A small sound classifier, trained from scratch: arch convnext, 23.6 epochs.
Rows from block 2 of a small sound classifier, named by matrix and row number. Rows with one number belong to one neuron. Each number is 128 + 32 x the weight over its row's rms, rounded and kept within 0 to 255. All counts start at 0.
After each neuron's rows are labels from the 100 clips, of 14976, where the neuron reaches its largest size: "lies over" is the class under the peak. Only what is clearly more common there than usual is listed. The data: synthesized solo parts of chorales (CocoChorales). In brackets: how many of the 100, against the usual share in percent.
# gate: MLP gate (model.blocks.2.mlp.gate.weight, 768x384), inputs 288-383
# fc1: MLP up (model.blocks.2.mlp.fc1.weight, 768x384), inputs 288-383
# fc2: MLP down (model.blocks.2.mlp.fc2.weight, 384x768, transposed), outputs 288-383

gate.386 [163 158 155 122 178 141 131 154 104 136 140 131 138 145 169 108 133  23 135  77 145 188 167 142 107 149 137 147 129 139 154 163 184 165  61 124 135 145 150 127 132 147 143 149 167 178 123 165 132 120 162  87 137 124 122  73 175 106 119 154 135 166 139 135 139 136 132 183 111 140 137 191 133 155 148 202 146 182 135 138 124 139 155 147 151 162 176 169 103 150  96 124 169 136 128 109]
fc1.386 [115  82 111 138 189 123 207  97 145 136 111 144  65 163 139  78 158 215 133 118 114 139 155  86 123 129 141 176  95 104  92 128 102 160 187 161  71  79  78  94 143 103 115 124 102 109 186 144 147 146 167 155  93 100  63  70 121 126  98  96 134 101 150 161  66 128  90 131 122 155 121 137 134 124 139 149 155  67 127 107 112 155 143 104 132 193 130 174 170 102  89  91 134 144 133 131]
fc2.386 [152 162 175  89 142 160 146  38 145 110 191 106 159  14 109 129 142  57  80 130 120 150 129 119 154 136 107 130 170 156 181 160 150 140  72 150 158 130 123 136 192 130  94  63 116 112  98 127 153 160 184  73 148 167 119 140 132 141 147 158 169 101 146 109 147 125 127  78 136 108 163 121 110 141  98  92 118 152  55 149  97 140 137 168  94 161 163  67 215 134 165 162  95 107 117 148]
lies over: C#4 (42 vs 3.8)

gate.669 [137  87  76 165 177  83 254 131 132 172 142 107  46  93  69  92 190 150 104 102 109 151 118 181 136 118 153 153  77  86 130 146  89 133  95  75 156 128 110 113 136 181 101 163 165 155 142 184 117 131 119 130 138 102 104 100 137 114  50 159 135 142 100 168  93  75 105 104 117 146 123 115 103 161 143 114 150 152 143 136 159 185 166 115 157 105 179 113 207 134 153 107  88 172 192 158]
fc1.669 [146 123 123  92 145 114 174 162 165 177 154 155  78  91 133 130 126 103 113 115 116 117  53 153  42 137 135 128 145 136 111 133 109 101 129 111 144 114 133  89 114 150 111 181 140 202  66 113 117  92 170 151 153 137 122 145 140 156 138 130 146 108 134 159  88  97 121  87 150 131 115 130 104 168 159 188 129 114 220 158 145 113 111 118  93 144 103 164 118  95 149 125 167 129  58 118]
fc2.669 [ 76 161  98 100 178 119 105  65 135  82 110 161 115 169 141 175 129 128 134 137  80 176 160 139 125 143 137 162 111 110 157 119 144 134 150  99 113 140 144 106 101 137  97 173 103 135 171 141 134  74 167  77 107 121 126 148 170 119  47 121 126  76 133 148 147 120 109 103 153 149 166 155 189 177 113 111 172 148 138 170 112 140 139 150 130 161  99  88 184 163 145 138 115 160 109 148]
lies over: F#4 (40 vs 3.2)

gate.208 [ 96 102 119  65 106 131 106 123 174 104  94 134 141 156 173 115 122 151 145 143  98 210 157 110 107 108 147  94 173 139 151 162 147 160 172 155 144  86 103 104 162 117 156 150 111 109 125 145 104  89 121 142 105 151  83 128 113 156 126  95 119 140 134 117 126 174 160 136 138  82 135  98 159  17 101  80 118 165 195 124 126 216 144 132 107 121 165  56 166 150 145 139 118 144 129 168]
fc1.208 [109 140  98 108 132 127 134 121 151 119 151 159 143 149 112 103 144 101 119 120 170 153 197 120 188 109 165 173 121 132 141 149 116 125 125 130 105 194 125  95 133 138 161 143 146 123 143 135 156  81  74 149 125 124 188 145 182 145 231 176 101 160 122 133 101 117 140 146 135 159 136 170 194  76 153 110 154 127 124 157 135  54 125 163 114 189 167 185  95 168 156 134 120 136 178 126]
fc2.208 [121 111  80  88 152 166 110 160 133  68 128 130 141 163 105 106 173 152 117 139 117 136 133 148 102 146 130 119 158 155 112 178 115  47 136 129 102 132 122 150 135 150 131 151 129 100 131 120  86 133  95 159 149 141 118  66  84 144 104 110  93 136 105 124 126 155 110 140  96 184 141 152  78 127  93  89 134 141 112 118  80 112 112 124  89  98 123 149 128 116  98 164 124 140  58  86]
lies over: C#4 (28 vs 3.8)

gate.484 [146 110  94 124  82 134 136  97  68 121 135 119 110 170  97 118 189 162  99 168 126 152  62 151 150 116 115 236 159  78 133 104  78 110  77  68 130 126 121 119 121  74 128 156 122 156 255 169 124  64  86 147 147 137 153  81 161 135  94  99 102  87 106 129 144 166 129 136  73 102 122 100 129  95  99  86 134 141 112 142 163  98 104 162 132 143 131 135  98 133 202 115 160  92  81 123]
fc1.484 [112 108 155 139  95 154 159 138 168  83 111 137  74 153 181  77 254 106 156 124 135 160 151 163 118 109 152 160 165 122 141 124 105  89 129 109 119 137 131 109 133 130 149 119 125  94 203  86 137 140  87 152 132 101 151 106 148 123 119  89 133 105 133 126 142 159 109 117 206 168  96 133 100 128 138 168 126 129 122 155 112 146 157 137  79 183 146 175 182 134 181 167 204  92 106 108]
fc2.484 [106 128 129 136 133 121  93 118 114 183 148 176 151 117  57 148 130 216  83 136 108  77 176  91 129 140 135 134 115 116 168 117 158 102 173 183  91  75 170 159 145 133 144 144 182 124 106 128 104  97  84 159  67 148 149 107 106 118  88 147 107 154 125  78  84 120 102 149  65 127 129 154  60 136 186 126 126 145 193  87  36 145 129 101 149  97 115 159 119  87 142 148 121 120 126 112]
lies over: G#4 (26 vs 3.5)

gate.572 [ 91  93 183 141 153 132 119 126 139  87  87 113 148 128 151 118 119  83  90 139 127 172 121 106 162 138 110 116 118 131 131 137  69 155 103 141  71 124 115 101 104 107 119 146 191 137 112 160 174  88 190 148 135  53 124 118 151 115 169 166 125  73  72  78  20 132 118 154 134 137 146 186 218 108 165 143 220 143  60 139 170 134 142 107 114 124 165 158  67 114  91 122 126 151 151  87]
fc1.572 [109  90 141  44  82  98  86 130 134  58  90 120 190 114 111 124 140 108  97 114 107 121  92 120 129 111  76  71 156 168 179 147  94 109 183  94 170 117 117 112 132 148 135 144 124 125  76 142 139  96 184 101 110  81 130 130 115 157 147 117 136  65 122 181  89 118 154 106  76 120 151  90 124 126 118 123 117 109 181 101 160 150  84 157 142 130 115 134 168 145 140 118 142 116 174 198]
fc2.572 [143  96 159 116 101 106 151 156 108  98 119 137 141 135 112 100 206 105 106 120  67  97 145 135 128 114 119 101 128 204 179 190  69 154 136 123 127  62 119 140  77  83  68 137 124 143 199  88 142  60 138 145 132 127 173 116 181 105 168 141 101 163 159 119 103 134 120 130 158  82 148 127  90  93 155 210 100 135 127 144  91 146 159 171 138 112 120  77 160 167 140  54 138 131 168 135]
lies over: E5 (42 vs 2.6); D#5 (35 vs 3)

gate.610 [117 154 150 133 134  80 106 135 128 108 162 139 180 134 135 150 162 121 122 122 104 139 165 135 129 139  96 170 183 193 141 141 142 127 128 109 179 115 146 103 137 155 154 130 113 157  95 113 135 116  99 138 133 125 103 132 119 148 151 186 114 115 110  90 156  92 162 166 160 176 100 147 106  75 113 122 138  98 158 182 123 144  94 158 108 109  77  98 213 160 159 167 118 111 145 147]
fc1.610 [104 138 124  94 117  86  66 108 166  83 120 183 140 121 140 191 154  62 110 180 121 134 175 109 110 122 149 137 162 144 154 105 168 105 142 139 117 169  85  82 132 163 137 110 180 139  74 122  81 140  60 111 168 127 129 150  47 108 148  81 117  92 132  68 127 106 109 164 158 140  97 136 111  73 140 163 126  98 177 115 122 157 147 137 134 137 129  94  94 125  89 110 104  38 103  93]
fc2.610 [128 137  56 191 101  87  65 158 106  61  51 107  89  95 177 138 128 117 143 149 102  94  97 163  87 105 147 124 139 159 188 166  79 136 133 122 137 161  89 156 132  95  97 103 135 109 151  40 122  69 131 110 117 124 113 117  98 115 117 181 116 165 103 169  68 135 127 120 116 179  85 189 116 175 115 112 107 145 128 126  85 108 166 116 162 139 123 149 107 123 144 135 112 169  89 132]
lies over: F#4 (28 vs 3.2)

gate.534 [131 137 137 118 116 148  62 141  93 154 129 118 135 152 125  90 136 127 116 116 134 156 166 164 130 112  93 215 132 187 143 129 129 123 111  83 159 146 127 110 109 176 150 137 153 108  60 115 145  93 113 127 108 140 118 129 160 146 187 170 155  32  95  88 104  87 157 181 189 162 122 211 158 141 154 108 151 125 106 155 170 130 110 124 150  63 122 106 182 165 144 161 118  62 135 165]
fc1.534 [145 157 117 118 149  83 182 170 132 130 116 152  77 121 132 106 144 160 146  67 152 123  32 112 108 145 139 101 173 156 104 109 138 131 116 119 156 127 135 135 132 170 127 177 133 111 211 114 141 119 145  91 126 124  93 121 168 148 137 102 160 200 125 202 133 116 119  58  84 121 187  93 112 136 128 102 110 130 132 112 117  87 122 139  99 189 135 215 149 149  82 147 167 171  99 163]
fc2.534 [153 159 136 107 153 147 110 130 137 117 158 139 148 158  86 141 154 123 125  92 195 116 130 132 128 145 162 142 143 100 154  93 161 113 103 151 170 117 138 105 113 201 138 152 120 130 137 110 114 163 121 145 124 183 169 130 165 129 137 134  88  92 114 124 154 116 142 174 182 162 100 122 196  82 148 126 161 129 102 102 109 149 143 125 104  93 143 189 133  92 104 112 137 124 160 153]
lies over: G#4 (44 vs 3.5)

gate.26 [ 94 144 193 140 115 154 153 149 172 163 120 109 104 122 141 180 178  72 130 149 166 189 173 142 143 151 114  81 103 180 132 117  84  63 104  91 107 142 145 107 106 123  94 107 235 118 136 121 140  68 129 119 125  53 102  80 133  96  79  85  99 102 132 144 117 118 146 117 149  86 112 142 172 142 174 186 136 107  50 142 142 154 148 139 130 116 140 140  60 139 152  96 114 147 142  83]
fc1.26 [ 90  98  97 109 123  74 147 136 154 144 158 140 204 150  93 135  97 133 109 123  56  40  77 108 129  92 137 114 146 147  87  97  32 113 157 119  99 109 131 132 130  61 106  97 157  50 130 142 102 118 122 104 117 158 111 118  95 123 117 135  99 163  84 101  72  82 129 141 106 156  90  66  75 129  93 105 114 123 167 126 100 118 113 135 138 124 161 114 126 119 113  92  88 173 116  71]
fc2.26 [105 151 162  66 107 162 100 158 107 141 127  84 125  51 174 147 141  83  73 130 181 124 109 128 101 103  91 146 107 132 161 110 192 111  99 144 105 131 163 170 169 170 117 125 120  73 121 149 126 151 113  86 170 152  81 106 157 145 134 119 102 133 166 105 132 109 159  86 113 115 189 129  75 115 151 110  25 106 113 127  99 138 113 122 172 194 174 110 114 147  69 122  97 108 121 146]
lies over: F5 (29 vs 2.7)

gate.633 [141 126 136 116 147 126 183 108 124 117 121 172  57 103 130 166  78 184 140 182 115 107  70 163 106 157 107  24  78 117 139 101 102 116  86 184 146 149 155 101 129 115 111  73 145 138 101 106 174 151 122 140 144 141 124 110 121 108  36 159 167 108 133 144 121 128 183 134 123  91 137  78 139  55 156 146 142 159  93 136 101 171 118 154 113 160 151  88 111 134  87 179 158 126 110  99]
fc1.633 [131 120 204 124  66  95 120 118 173 123 104 132 136 171 108 148 137 129 122 126 127  95 247 144  87  96 150 146 147  70  96 166  96 118 143 140 104  89 137 167 128 132 106 144 128 120 112 128 124 154 184 135 148 174 156 138 142 105  84 128 118 115 177 156 159  90  56 101 176 129 127 155 129  92 134 136 125 113  46 161  99 188 156 153 101 141 166 205 164 142 161 109 144 176 157  98]
fc2.633 [122 163 104 123 109 136  99  79 154 184 111 149  72 169  65 116 101 105 158 118 125  80 140 136 124 143 185 130 137 153  93 109 199 102  95 132 144 172 156  70 201 112  59 154 154 158 142  54 122 190 179 133 133  88 153 182 110 106  85 126 129  86 142 164 131 116 170 133 136  95 180 130 122 141 101 127 104 135 171 105 136 201 165 125 109  71 117 149 152 108 140  93 103 106 164 128]
lies over: E5 (29 vs 2.6); C5 (26 vs 3.8)

gate.119 [127 135 146 122 114 148 122 181 118 204 131 153 180 133 123 108 132 209  99  80 172 144  96 153 112 142  94  44 140 163 154 153 131  64 120  19 163 118 144 134 133 128 125  95 110 217  93 110 173 130 119 135 130 128  82 118 144  96 126 181 135 119  95  87 108 145 139 165 145 124 150 105  93 139 122 152 101 103 150 140 153 104 121 148 156  91  78  84 145 129 144 134 184 117 121 119]
fc1.119 [147 172 212  96 126 112 148 120 141 148 143 144  97 172 127 148 105 169 149 120 127 141 117  68 147 152  90 105 153 113 152 130 109 159 138 127 194 169 140 130 116 124 120 207  69 155 117 135 136 115 122 108 113 138 143 134 194 147 163 164  99  85 116 142 169 146 174 159  98 171 142 124  84  73 110  90 143 122 140 121 125 125 154 137 153 170 128 132 146 163 165 105 116 125 162 147]
fc2.119 [ 86 138 170 110 126 164 190 152  94 200 147 150 165  96 112  79 162  70 173 113 170 173 139  95 123 131 117 128 105 123 108 149 130  84 104 164 201 148 114 118  97 142 152 131 127 167 121 119 126 212 102 145 136 161  80 161 132 139 192 102 105 159 106 119 173 142 109 140 150 131 109 133 105  71 154  96  93 104 103 128 139 106 117 119  48 125  99 123 156  92 110 151  74 140 128 127]
lies over: F#4 (45 vs 3.2)

gate.84 [ 90  87  88 100 141  91 164 114 168 213 140 136 139 117 121 135  75 123 107 138 163 103 144 140 153 116 127 153 119 147 176 147 103 129 107  87  78 125 121 168 145 147 138 101 151 100 111 153 160 105 101 169 125 125 123  86 126 112  78 187 137  88 140 156 125 115 128 164 121 116 126 117 145 142 120 143 131 132 140 189 187 152 110 136 191 141 152 121 132 108 157  81  66 104 118  76]
fc1.84 [107  81 115 147  94 100  85 125 128 143 129 151 179  85 158 147  46  65 141 131  99 154 102 135 117 128 103 115 137 131 106  93 142 161  72 151  87  89 166 141 113 106  90  95 153 123  93  85  98 123 157 111 179 146 152 128  71 146 131  90 163 158 134 128  90 113  91 141  95 120 107 152 128 160 138 163 124 103 140 139 150  96 103 128  87 136  69 156 139  98 120 144 121 107 105 137]
fc2.84 [140 125 157 141 139 138 138  31 149 146  77 133  23 213 154 202  83 165 132 140 176  67 125 138  81 161 138 164 128 131 160 114 127 116  53 106 135 199 135 116  56 110 154 139 186 119  83  91 138  59  85 128  70 118 105 140 158 134  90 147 110 131 142 146  90 130 122 111 100 143 108 135  84 154 119 139 135 149 141 125  68 126 115 134 125 134 145 152 112 118 156 109 136 112 155 127]
lies over: F5 (39 vs 2.7)

gate.594 [104 147 121 135  68  80 130 162 146 173 143 126 182 127 126 145 121 135 122 138 115 111  82 161 134 108 121 103 142  57 131 139 109 131  93 169 154 131 117 132 149 101  77 138  59 151 204  87 131 117 136 119 150 113  71  92 141 118 179 127 141 101 156 157 139 110 104 188 133 182  83 115  97  95 109 137 117 139  59 146 122 120 102 169  99  78 130 140 150  87 151 125 168 125 121 134]
fc1.594 [127 173 148 119 175 122  78 140 162 146 102 121 170 101 121 107   0  87 133 113 117 141 114 110 192 114 151  69 126 218  51 131 135 137 169 141 119 136 139 120 130 191 156 152 152 116  88 111  96 119 128 135  97  80 129 115  90 108 129 121 117 182 115 141 145 160 157 189 107  91 133 154 149 142  86 106 127 109 174 126 163 120  97 140 108 166 135  70 140 145 102 144  73 138 121  92]
fc2.594 [143 169 114 164 167 157 160 169 150  35 147 118 131 149 125 113 131 171 119  96  63 168 160 110 162 146  90 156 116 156 122 126 162 121 190 119 151 103 112  62 177 162 140 157  85  63 137 121 153 154 180 186  98  74  94 109 112 123 158 104 140 149  98  77 108 116 121  78 183 167 143 156 185 157  88 107 160 168 114  70  75 100 146 166 105 149  91  99 158 138 126 150 103 122 131  81]
lies over: E5 (31 vs 2.6)

gate.665 [152 186 166 125 124 143 130 144 114  80 120 200 160 150  81  49 117 197  82 103 132 127 105 145  83  73 127 111 152 120 197 135 114 119 110 151 118 154 132 120 122 123 144 187 120 167 115 150 192 133 133 128 134  75 125 155 173 143 210 145 150 125 109 133 139 111 132 139 115 163 134 138 103  90 145 162 177 177 156 138 113 148 148 115 116 118 142 117  62 176 138 116 121 116 148 122]
fc1.665 [144 137 113 182  99 137 185 158 141  93 127 155 157 109 120 116  63 168 127 145 157 152 127 115  87 142 140 170 162 138 172 120 169 126 116 116  89 117 166 137 113  71 158 104  90 166  84 100 119  66  93  92 157 108 123 172 119 149 148 142 127  83  89 145  90 101 122  98 107 110 101 109 131 155  97 182 109 146  99 143 165 185 134  91  95 107 145 138 123 119 146 165 147 150 109 159]
fc2.665 [109 109 143 109 169 154  99  18 123 102  94 115 117 225 129  95 144  54 157  91 198  92  90 132 102 108 129 158 144 112 113 125 119  86 114 118  39 144 124 116  65 140 135 173 120 124  67 108 147  42 155 130 167  94 128 102 132  94 135 168 110 143 142 140  19 118 153  97 118 181 141  92 142 122 129 117  82 100 139 120  68 170 106 112 162 123 150 107  86 138 121 155 103 116 101 160]
lies over: C#4 (65 vs 3.8)

gate.606 [114  34 149 117 155 154 189 151 157 143 118 151 169 154 129  90 113  79 140 108  96 172 116  87 114 154 139 155 131 110 182 120  70  85 148 169  78 141 120  71  70  45 104 177 127 115 115  96 149  76 134 130 177 122 116 140 171 147 119 153  92 155 129 162  66 125 145  97 132 126 132 147 106  98 165 191 154 147 141 127 192 152 127 115 127 102 166 100 156 144 157 166 124 123 112 122]
fc1.606 [146 173 111 124 130 150 190 129  99 108  86 159 164 104 141  98 185 140 131 109 109 131 112 132 113 175 102  67 164 117 130 109 124 134 161 170 135 146 123  82 118 151  95 144 104 108 155 135 154 149 146 161 210 104 119 137 123 131 103 118 153 140 113 137 146 170 145 124  63 147 155  78 176 130 124 134 133 143 164 148 131 174 109 136 123 140 110 139 134 153 112 129 198  94 113 152]
fc2.606 [ 87 132 128 114 110 141 105 119 126 111 121 146 120 163 139 120 149  91  32  99  87 144  86 133 118 110 127  69 139 121 165 168  61 174  95 133 102  86 139 137 139 126  72 184 133 166 165  77 135 122 149 170 139 112 185 155 175 111 127 118 155 160 167 117  99 166 138 126  80 143 111 128 106 149 103 145 123 121 152 160 110 177 114 158 140 145 168 128 155 154 143 162 113 160  70 135]
lies over: G#4 (26 vs 3.5)

gate.627 [ 86 164 144  93 121 145 115 117 135 132  84 228 184 120 154  43  96 122 185 159 162 151 164 152 134 156 132 143 183 144 167  87 137 131 136 109 146  87 117  92 153 117 171  94 135 158 178 136 160  82  95  52  72  88 145  97 109 106 122 186  82 104 106 145 150 122  96 141 153 132 119  97 176  71 106  97 151 159 129 117 102 129 113 139 147 177 124  55 144 183  55 137 106 112 171 133]
fc1.627 [172 155 123 106 108 121  79 117 115 141 109 152  86 142 121 125 128  88 106 116 141 203 143 156 152 126 163 171  88  87 154 156 136 113 132 137 185  77 148 140 137 120 129 115 108 146 125 132 133 122 129 122 146  83 146 117 125 175 194 113 153 128 138 188 126 114 129 128 177 145 179 176 113 122 142 118 177 107 125 127 142  95 143 123 154 207  80 117 117 115 135  94  76 124 114 102]
fc2.627 [162 117  41 173  66  90 119 155 113  87 137 169 185 107  89 123 149 140 162 169  98  83 133 136 127 152 108 138 142 166 152 161 112 160 111 114  78  64 129 135 168 137  93 158 152 171 156 103 102 160  89 184 139 161 186  96  94 115 176 131 128  34 119 122 129 152 106 166  96 183  84 171  40 137 146  85 143 162 120 143 172 113 126  91 134 129 106 142 118 126 109 146 146 161 115  95]
lies over: C#4 (37 vs 3.8)

gate.59 [112 150 136 139 115 147 145 163 119 198 151 123 111  90  87 103 119  75 100 148 141 150 166 174 110 113 136 200 106 125 164 137 169 162  52 132 106 110 145 151 110 169 162 125 113 147  92 142 114  83 140  80 162 142 145 124 138 120 123 164 139 115 138 154 146 146 109 117  78  65 116 106 111 183 152 160 126 143  91 151 149 175 160  90 131  74 138 170 220 146 117 113 201 139 158 124]
fc1.59 [119 161 111 158 172 118 110 146 115 161 108 150 147 140 141 105 142  68 187 123 120 120  80  82  99 109 146  73 114 136 178 137 133 141 140 142 211  95 110 139 154  91  81 112 146 114  63 198 113  41 167 127 133 188 104 107 123  87 132 122 155 203  90 131 145 134 139 169 109 140 141 199 110 129 144 166 109 140 135 110 153 172 120 167 119 116 116  65 190  58 106 129 121 160 147 109]
fc2.59 [156  98 124 117 130 112 102 140 152  95 157 124 131 203  67 132 169 196 136 120 164 158 131 103 117  72 108 135 125 127 118  93 107 108 160 114 114 147 134 150  71  96 116 191 177  76 189  74 108 196 118 242 101  99 124 150  98 103 112 122 190 135  93  96  78 191 100 112 179 154  92 151 162 137 119 125 118 133 149 115 112 226 118 131  91  96 126 118 173 103 102 145 154 158  79 140]
lies over: silence (50 vs 12.5)

gate.553 [139 152 141  71 133  95  66 118 170  92 130 149 107  97 155 105 119 127 159 125 102 160  80  81 143 130  86   0 118 100 168 126  97 134 160 142 144  90 130 126 132 133 152  64 145  84  13 106 130 135 179 113 152 114 144 116  72 153 160 109 117 114 129  70 132 103 164 120 140 101 101 166 135  93 120 139 129 126 165  95  82 120  98 103 167  22 144  71  68 124  67 142  97 130 122  91]
fc1.553 [142  96 118 116 239 108 145 130  74 131 142 154 144  73 121 170 109 159 130 109 135  88 148 139 155 165  96  82 131 134 160 136 136 142  91 154 170 135 131 136 117 139 170  95 128 138 134 109 105 120 153 115 148 137  88  89 149 123   0 172 109 151 143 151 154 156 122  77 117 129 167  72 135 106 119 131 176 115  66 114 129 117 122 152 131 108 113 148 109 151  51 157 160 117 123 114]
fc2.553 [ 93  88 130 137 119 173 117  93 169 186 128 136 116 126 121 112 116 146 114  97 120 114 133 152 120 174 127 127 108 129 142 107 172 134 127 119  98 139 109 177 114 123 121  97 117 145 104  97 129 107 109 153  74 121 135 164 154 174  42 163 103 165 107 123 158 115 107 160  80  72 132 148  85 109 103 134 165 120 158 170 113 148  84  90  93 123 162 106 133  91 148 173 111 111 167  93]
lies over: E5 (26 vs 2.6)

gate.138 [ 65 204 173 124 145 100 172 111 144 133 108 126  98 100 159 133 216 134 153 131 139 178 168 148 167 120 112 127 132 174 130 189 106 142 115  91  84 111 136 187 125 167 123 126 144  90 219 160 135 116 129  97 117 142 137  98  53 138  84 110  87 135  74 191  75 133 160 152 149 125 116  75 166  61 109 145 130 156 110 115 151 145 129 198 159 141 191 149 102  76 119  92 185 146 178 152]
fc1.138 [159 185  79 120 130 143 158 135  42 134 125 165  79 143  63 144 157 139  95 135 139 200 133 142 139 173 110  97 100  71 163 121 129 125  96 106  81 175 111  66 152 117 152  75 148 123 128 106 158 135 132 148 162 105  98  99 199 132 107 110 182 125 132 134 123 201 134 165 116 107 157 106 100 142 181 162 101 141  72 136 141  95 147 159  85 124 110 140 113 123 130 155 178 114 156 171]
fc2.138 [144 112  80 128  92 125 121 133  96  95 164 205 118 159 171 137 187 151 147 150 138 148 114 161 126 152  82 120 158 116 117 134  74  62  86 127  54  84  92 119  91 108 157 137 151 132 183 152 129  92  65 117 134 196 159  92 107 160 102 158 119 109 119 148 118 113 123 147  96 136 146 151 153  98  97 131 132 136 126 148 146 159 117 177  92 152 126  53  73 104 109 113 150 173  70 148]
lies over: F#4 (27 vs 3.2)

gate.690 [ 67 172 163 207 155 167 129 151 114 182 154 183 143 154 165 153 139 136 163 135 130 135 150 164 119  74 141  79 106 113 186 134  61 144 124 122  97 154 145 160 129 197  87 127 125  99 133 141 156  85 100 141 111 148 119 112 116 121 131 145 121 150 120 144 122 105 157 114 205 169 120 160 125  99 118 161  82 111 153 129 112 135 129 130  93  95  75 130  75 103 127 162 177 160 172 115]
fc1.690 [131 156  83 153  91 131 154 127 125 181 159 209  92 154 159 226 127 114 114 178 108 128  77 111 116 132 130 134 142  91 121 124 113 147 116 151 201 145 154 130 151 128  93 162 138 163 134 152 130 143  76 121 142 168 107 173 158 127 158 159  97  93 156 148 193 153 107 130 131 140 167 147 107 118 107 124  69 131  86 114  63 121 125 152 120 137  49 159  69 138 173 121 107 100 125 129]
fc2.690 [141 134 147  90 145  96 146 101 102  94 166 155 125 135 174 169 132 118 126 132 119 105  98 103 135 103 164  87 103 127 179 137  93 151 109  80 102 112 126 161 114 111  61  77 149 158 169 132 148  60 122 106 114 126 189  97 153 111 135 138 130 160 172 140 140 101 178 157 113  88 156 119 114 113 177 198 111 114 107 141 180 156 126 151  83 146  78 178 101 157 139  99 125 100 146  75]
lies over: silence (86 vs 12.5)

gate.329 [115  90 128  83  43 142 122 143 142 141 124 133  81 103 140 118  62  72 136 156 129 113 129 108  75 126 153 208 116  89 155 119 108 135 134 106 131 137 100 101  94  97 119  82 180 117 174 154 116  68 173  73  65  95 147  91  68 115  95 112  93 133  98 133 114 106 130 119  93 156 121 124 111 133 181 187 127 101 113 114 111 128 117 111 122 138 168 172 137 141 124  80 133  87 109 112]
fc1.329 [155 167  98 132 190  29 136 100 159  93 123 125 203 164 166 184 139 183 152 167  97 155  69 120 189 128 112  24 135 123 123 150 104  87 189 129 188 112 115 156 115 133 143 169  88 119 128  92 122  74  99 181 127 128 148  90 114  98 120 115 137 147 110 108 145 132 131 165 133 111 128 163 187  73 105 150 103 158 144 133 135 140 125 144 120  86 135  79 102 133 109 120 103 147  80 111]
fc2.329 [135  95  84  96  81 142 152 109  97 135 152 103 118 138 107 137 164 148 140 114 118 163 141 120 157 127  92  96 167 105 114 131 174  82 120 190 183  82 140 140 182 139  95  62 157 107 143  84 109 159  75 137  98 100  34 176  78 174 121 140 138 140 139 197 103 111  98 164 107 114 143 159 161  91 149 146 129 144 113 138  83 148 109 154 118 122 141  90 135  85 159 110  88 112  93 133]
lies over: silence (39 vs 12.5)

gate.410 [146 130 138 148 110 171 131  91 136  84 140 155 170 160  87 103 154 122 138 144 122 119  45 134  98  95  84 156 138  94  78 140 141 171 149 161 179 144 133 218 143 101 118 152 154 157 211 116 138  83  87  77 100 171 149 113 124 116 146 132  83 116  16  91 134 101 105 120 115 103  93 191 122 113 100  80 130 170 108 152 127 125 115 125  95 146 155 116 177 161 166 102 198  86 118 136]
fc1.410 [ 93  96 116 142 139 142 184 133 152  96 171 118  70 112  94 144 113  90 136 126 132 146 101 139 136 142 144 255 100 120 145 157 100 161  82 131  58  76 174 143 134 147 156 116  45 132 139  97  99  85 132 136  89 106 151 174  63 180 124  88 143 102 161 198 120 138 168  74 126 130 146 149 147 126 113  54 189 169 135 111 106 108  91 115 172 165 154 106 155 170 185 147 167 126 124 118]
fc2.410 [132 173 121 173 149 106 136 127 173 101 181 124 141 135 142 120 123 141  83 140 101 100 106 195 165 131 155  65 135  94 200 192 122 121 152 104 137 122  89 143 103 144 171  76 161 129 142 163 116 109 170 136 116 171 236 101 119 149  96 105 140  86  95 131 127 141 118 136 134 202 112 124 111 150 129  53 124 116 139  99 144 144 105 121 161 131 128 123 175 147 142 147 155 161 158 103]
lies over: silence (38 vs 12.5)

gate.337 [133 149  93 162 134 158  63 157 104 133 127  60 182 110 123 133 116  99 123 117  93  85 167 112  95 124 118 200 156  64 194 104  97  86  80  58 141 157  92 115 122 134 129 158 118 207 115 157 115   3 106 136  69 145 112 103 135 162 173 118  95 131 144 116 116 160 174 124 139 130 108 148 127 106 153 192 152 124 105 146 126 103 163 137 122 142 141  96  52 101 164 115 140 149 157 124]
fc1.337 [137 158 106 108 146 158 144 156 161  89 139  81 189 146 121 160 105 150 145 173 103  97 118  77 114 126 119 160 167  98 121 125 108 105 141 140 152 103  76 161 123 126 147 113 121  95 177 183 130 145 117 142 112 125 160 104  53 139 101 123 118 112 129 133 136 102 113 100 126 101 151  55 108 100 125 120 143  86 174 103 168 130 135 134 183 229 135 182 125 155 131 103 137 102 132 183]
fc2.337 [131 113 102  98 115 104 157 179  97 154 140 131 162 191 119 122 190  77  39 157 133 139 135 103 124  95 130 106  98 149 116 133 117 133 139 150 145 124 114  90 135 107  86 135 113 138 188 168 121 177 129 193 123 149 114 143 156  94 154  93 123 160 124  86  84 119 106 111 110 124 170 155 133  90 122 115  92 108 113 149  52 156  94 136  80 139 136 141 139 113 123 100  71 159 155  83]
lies over: E5 (35 vs 2.6)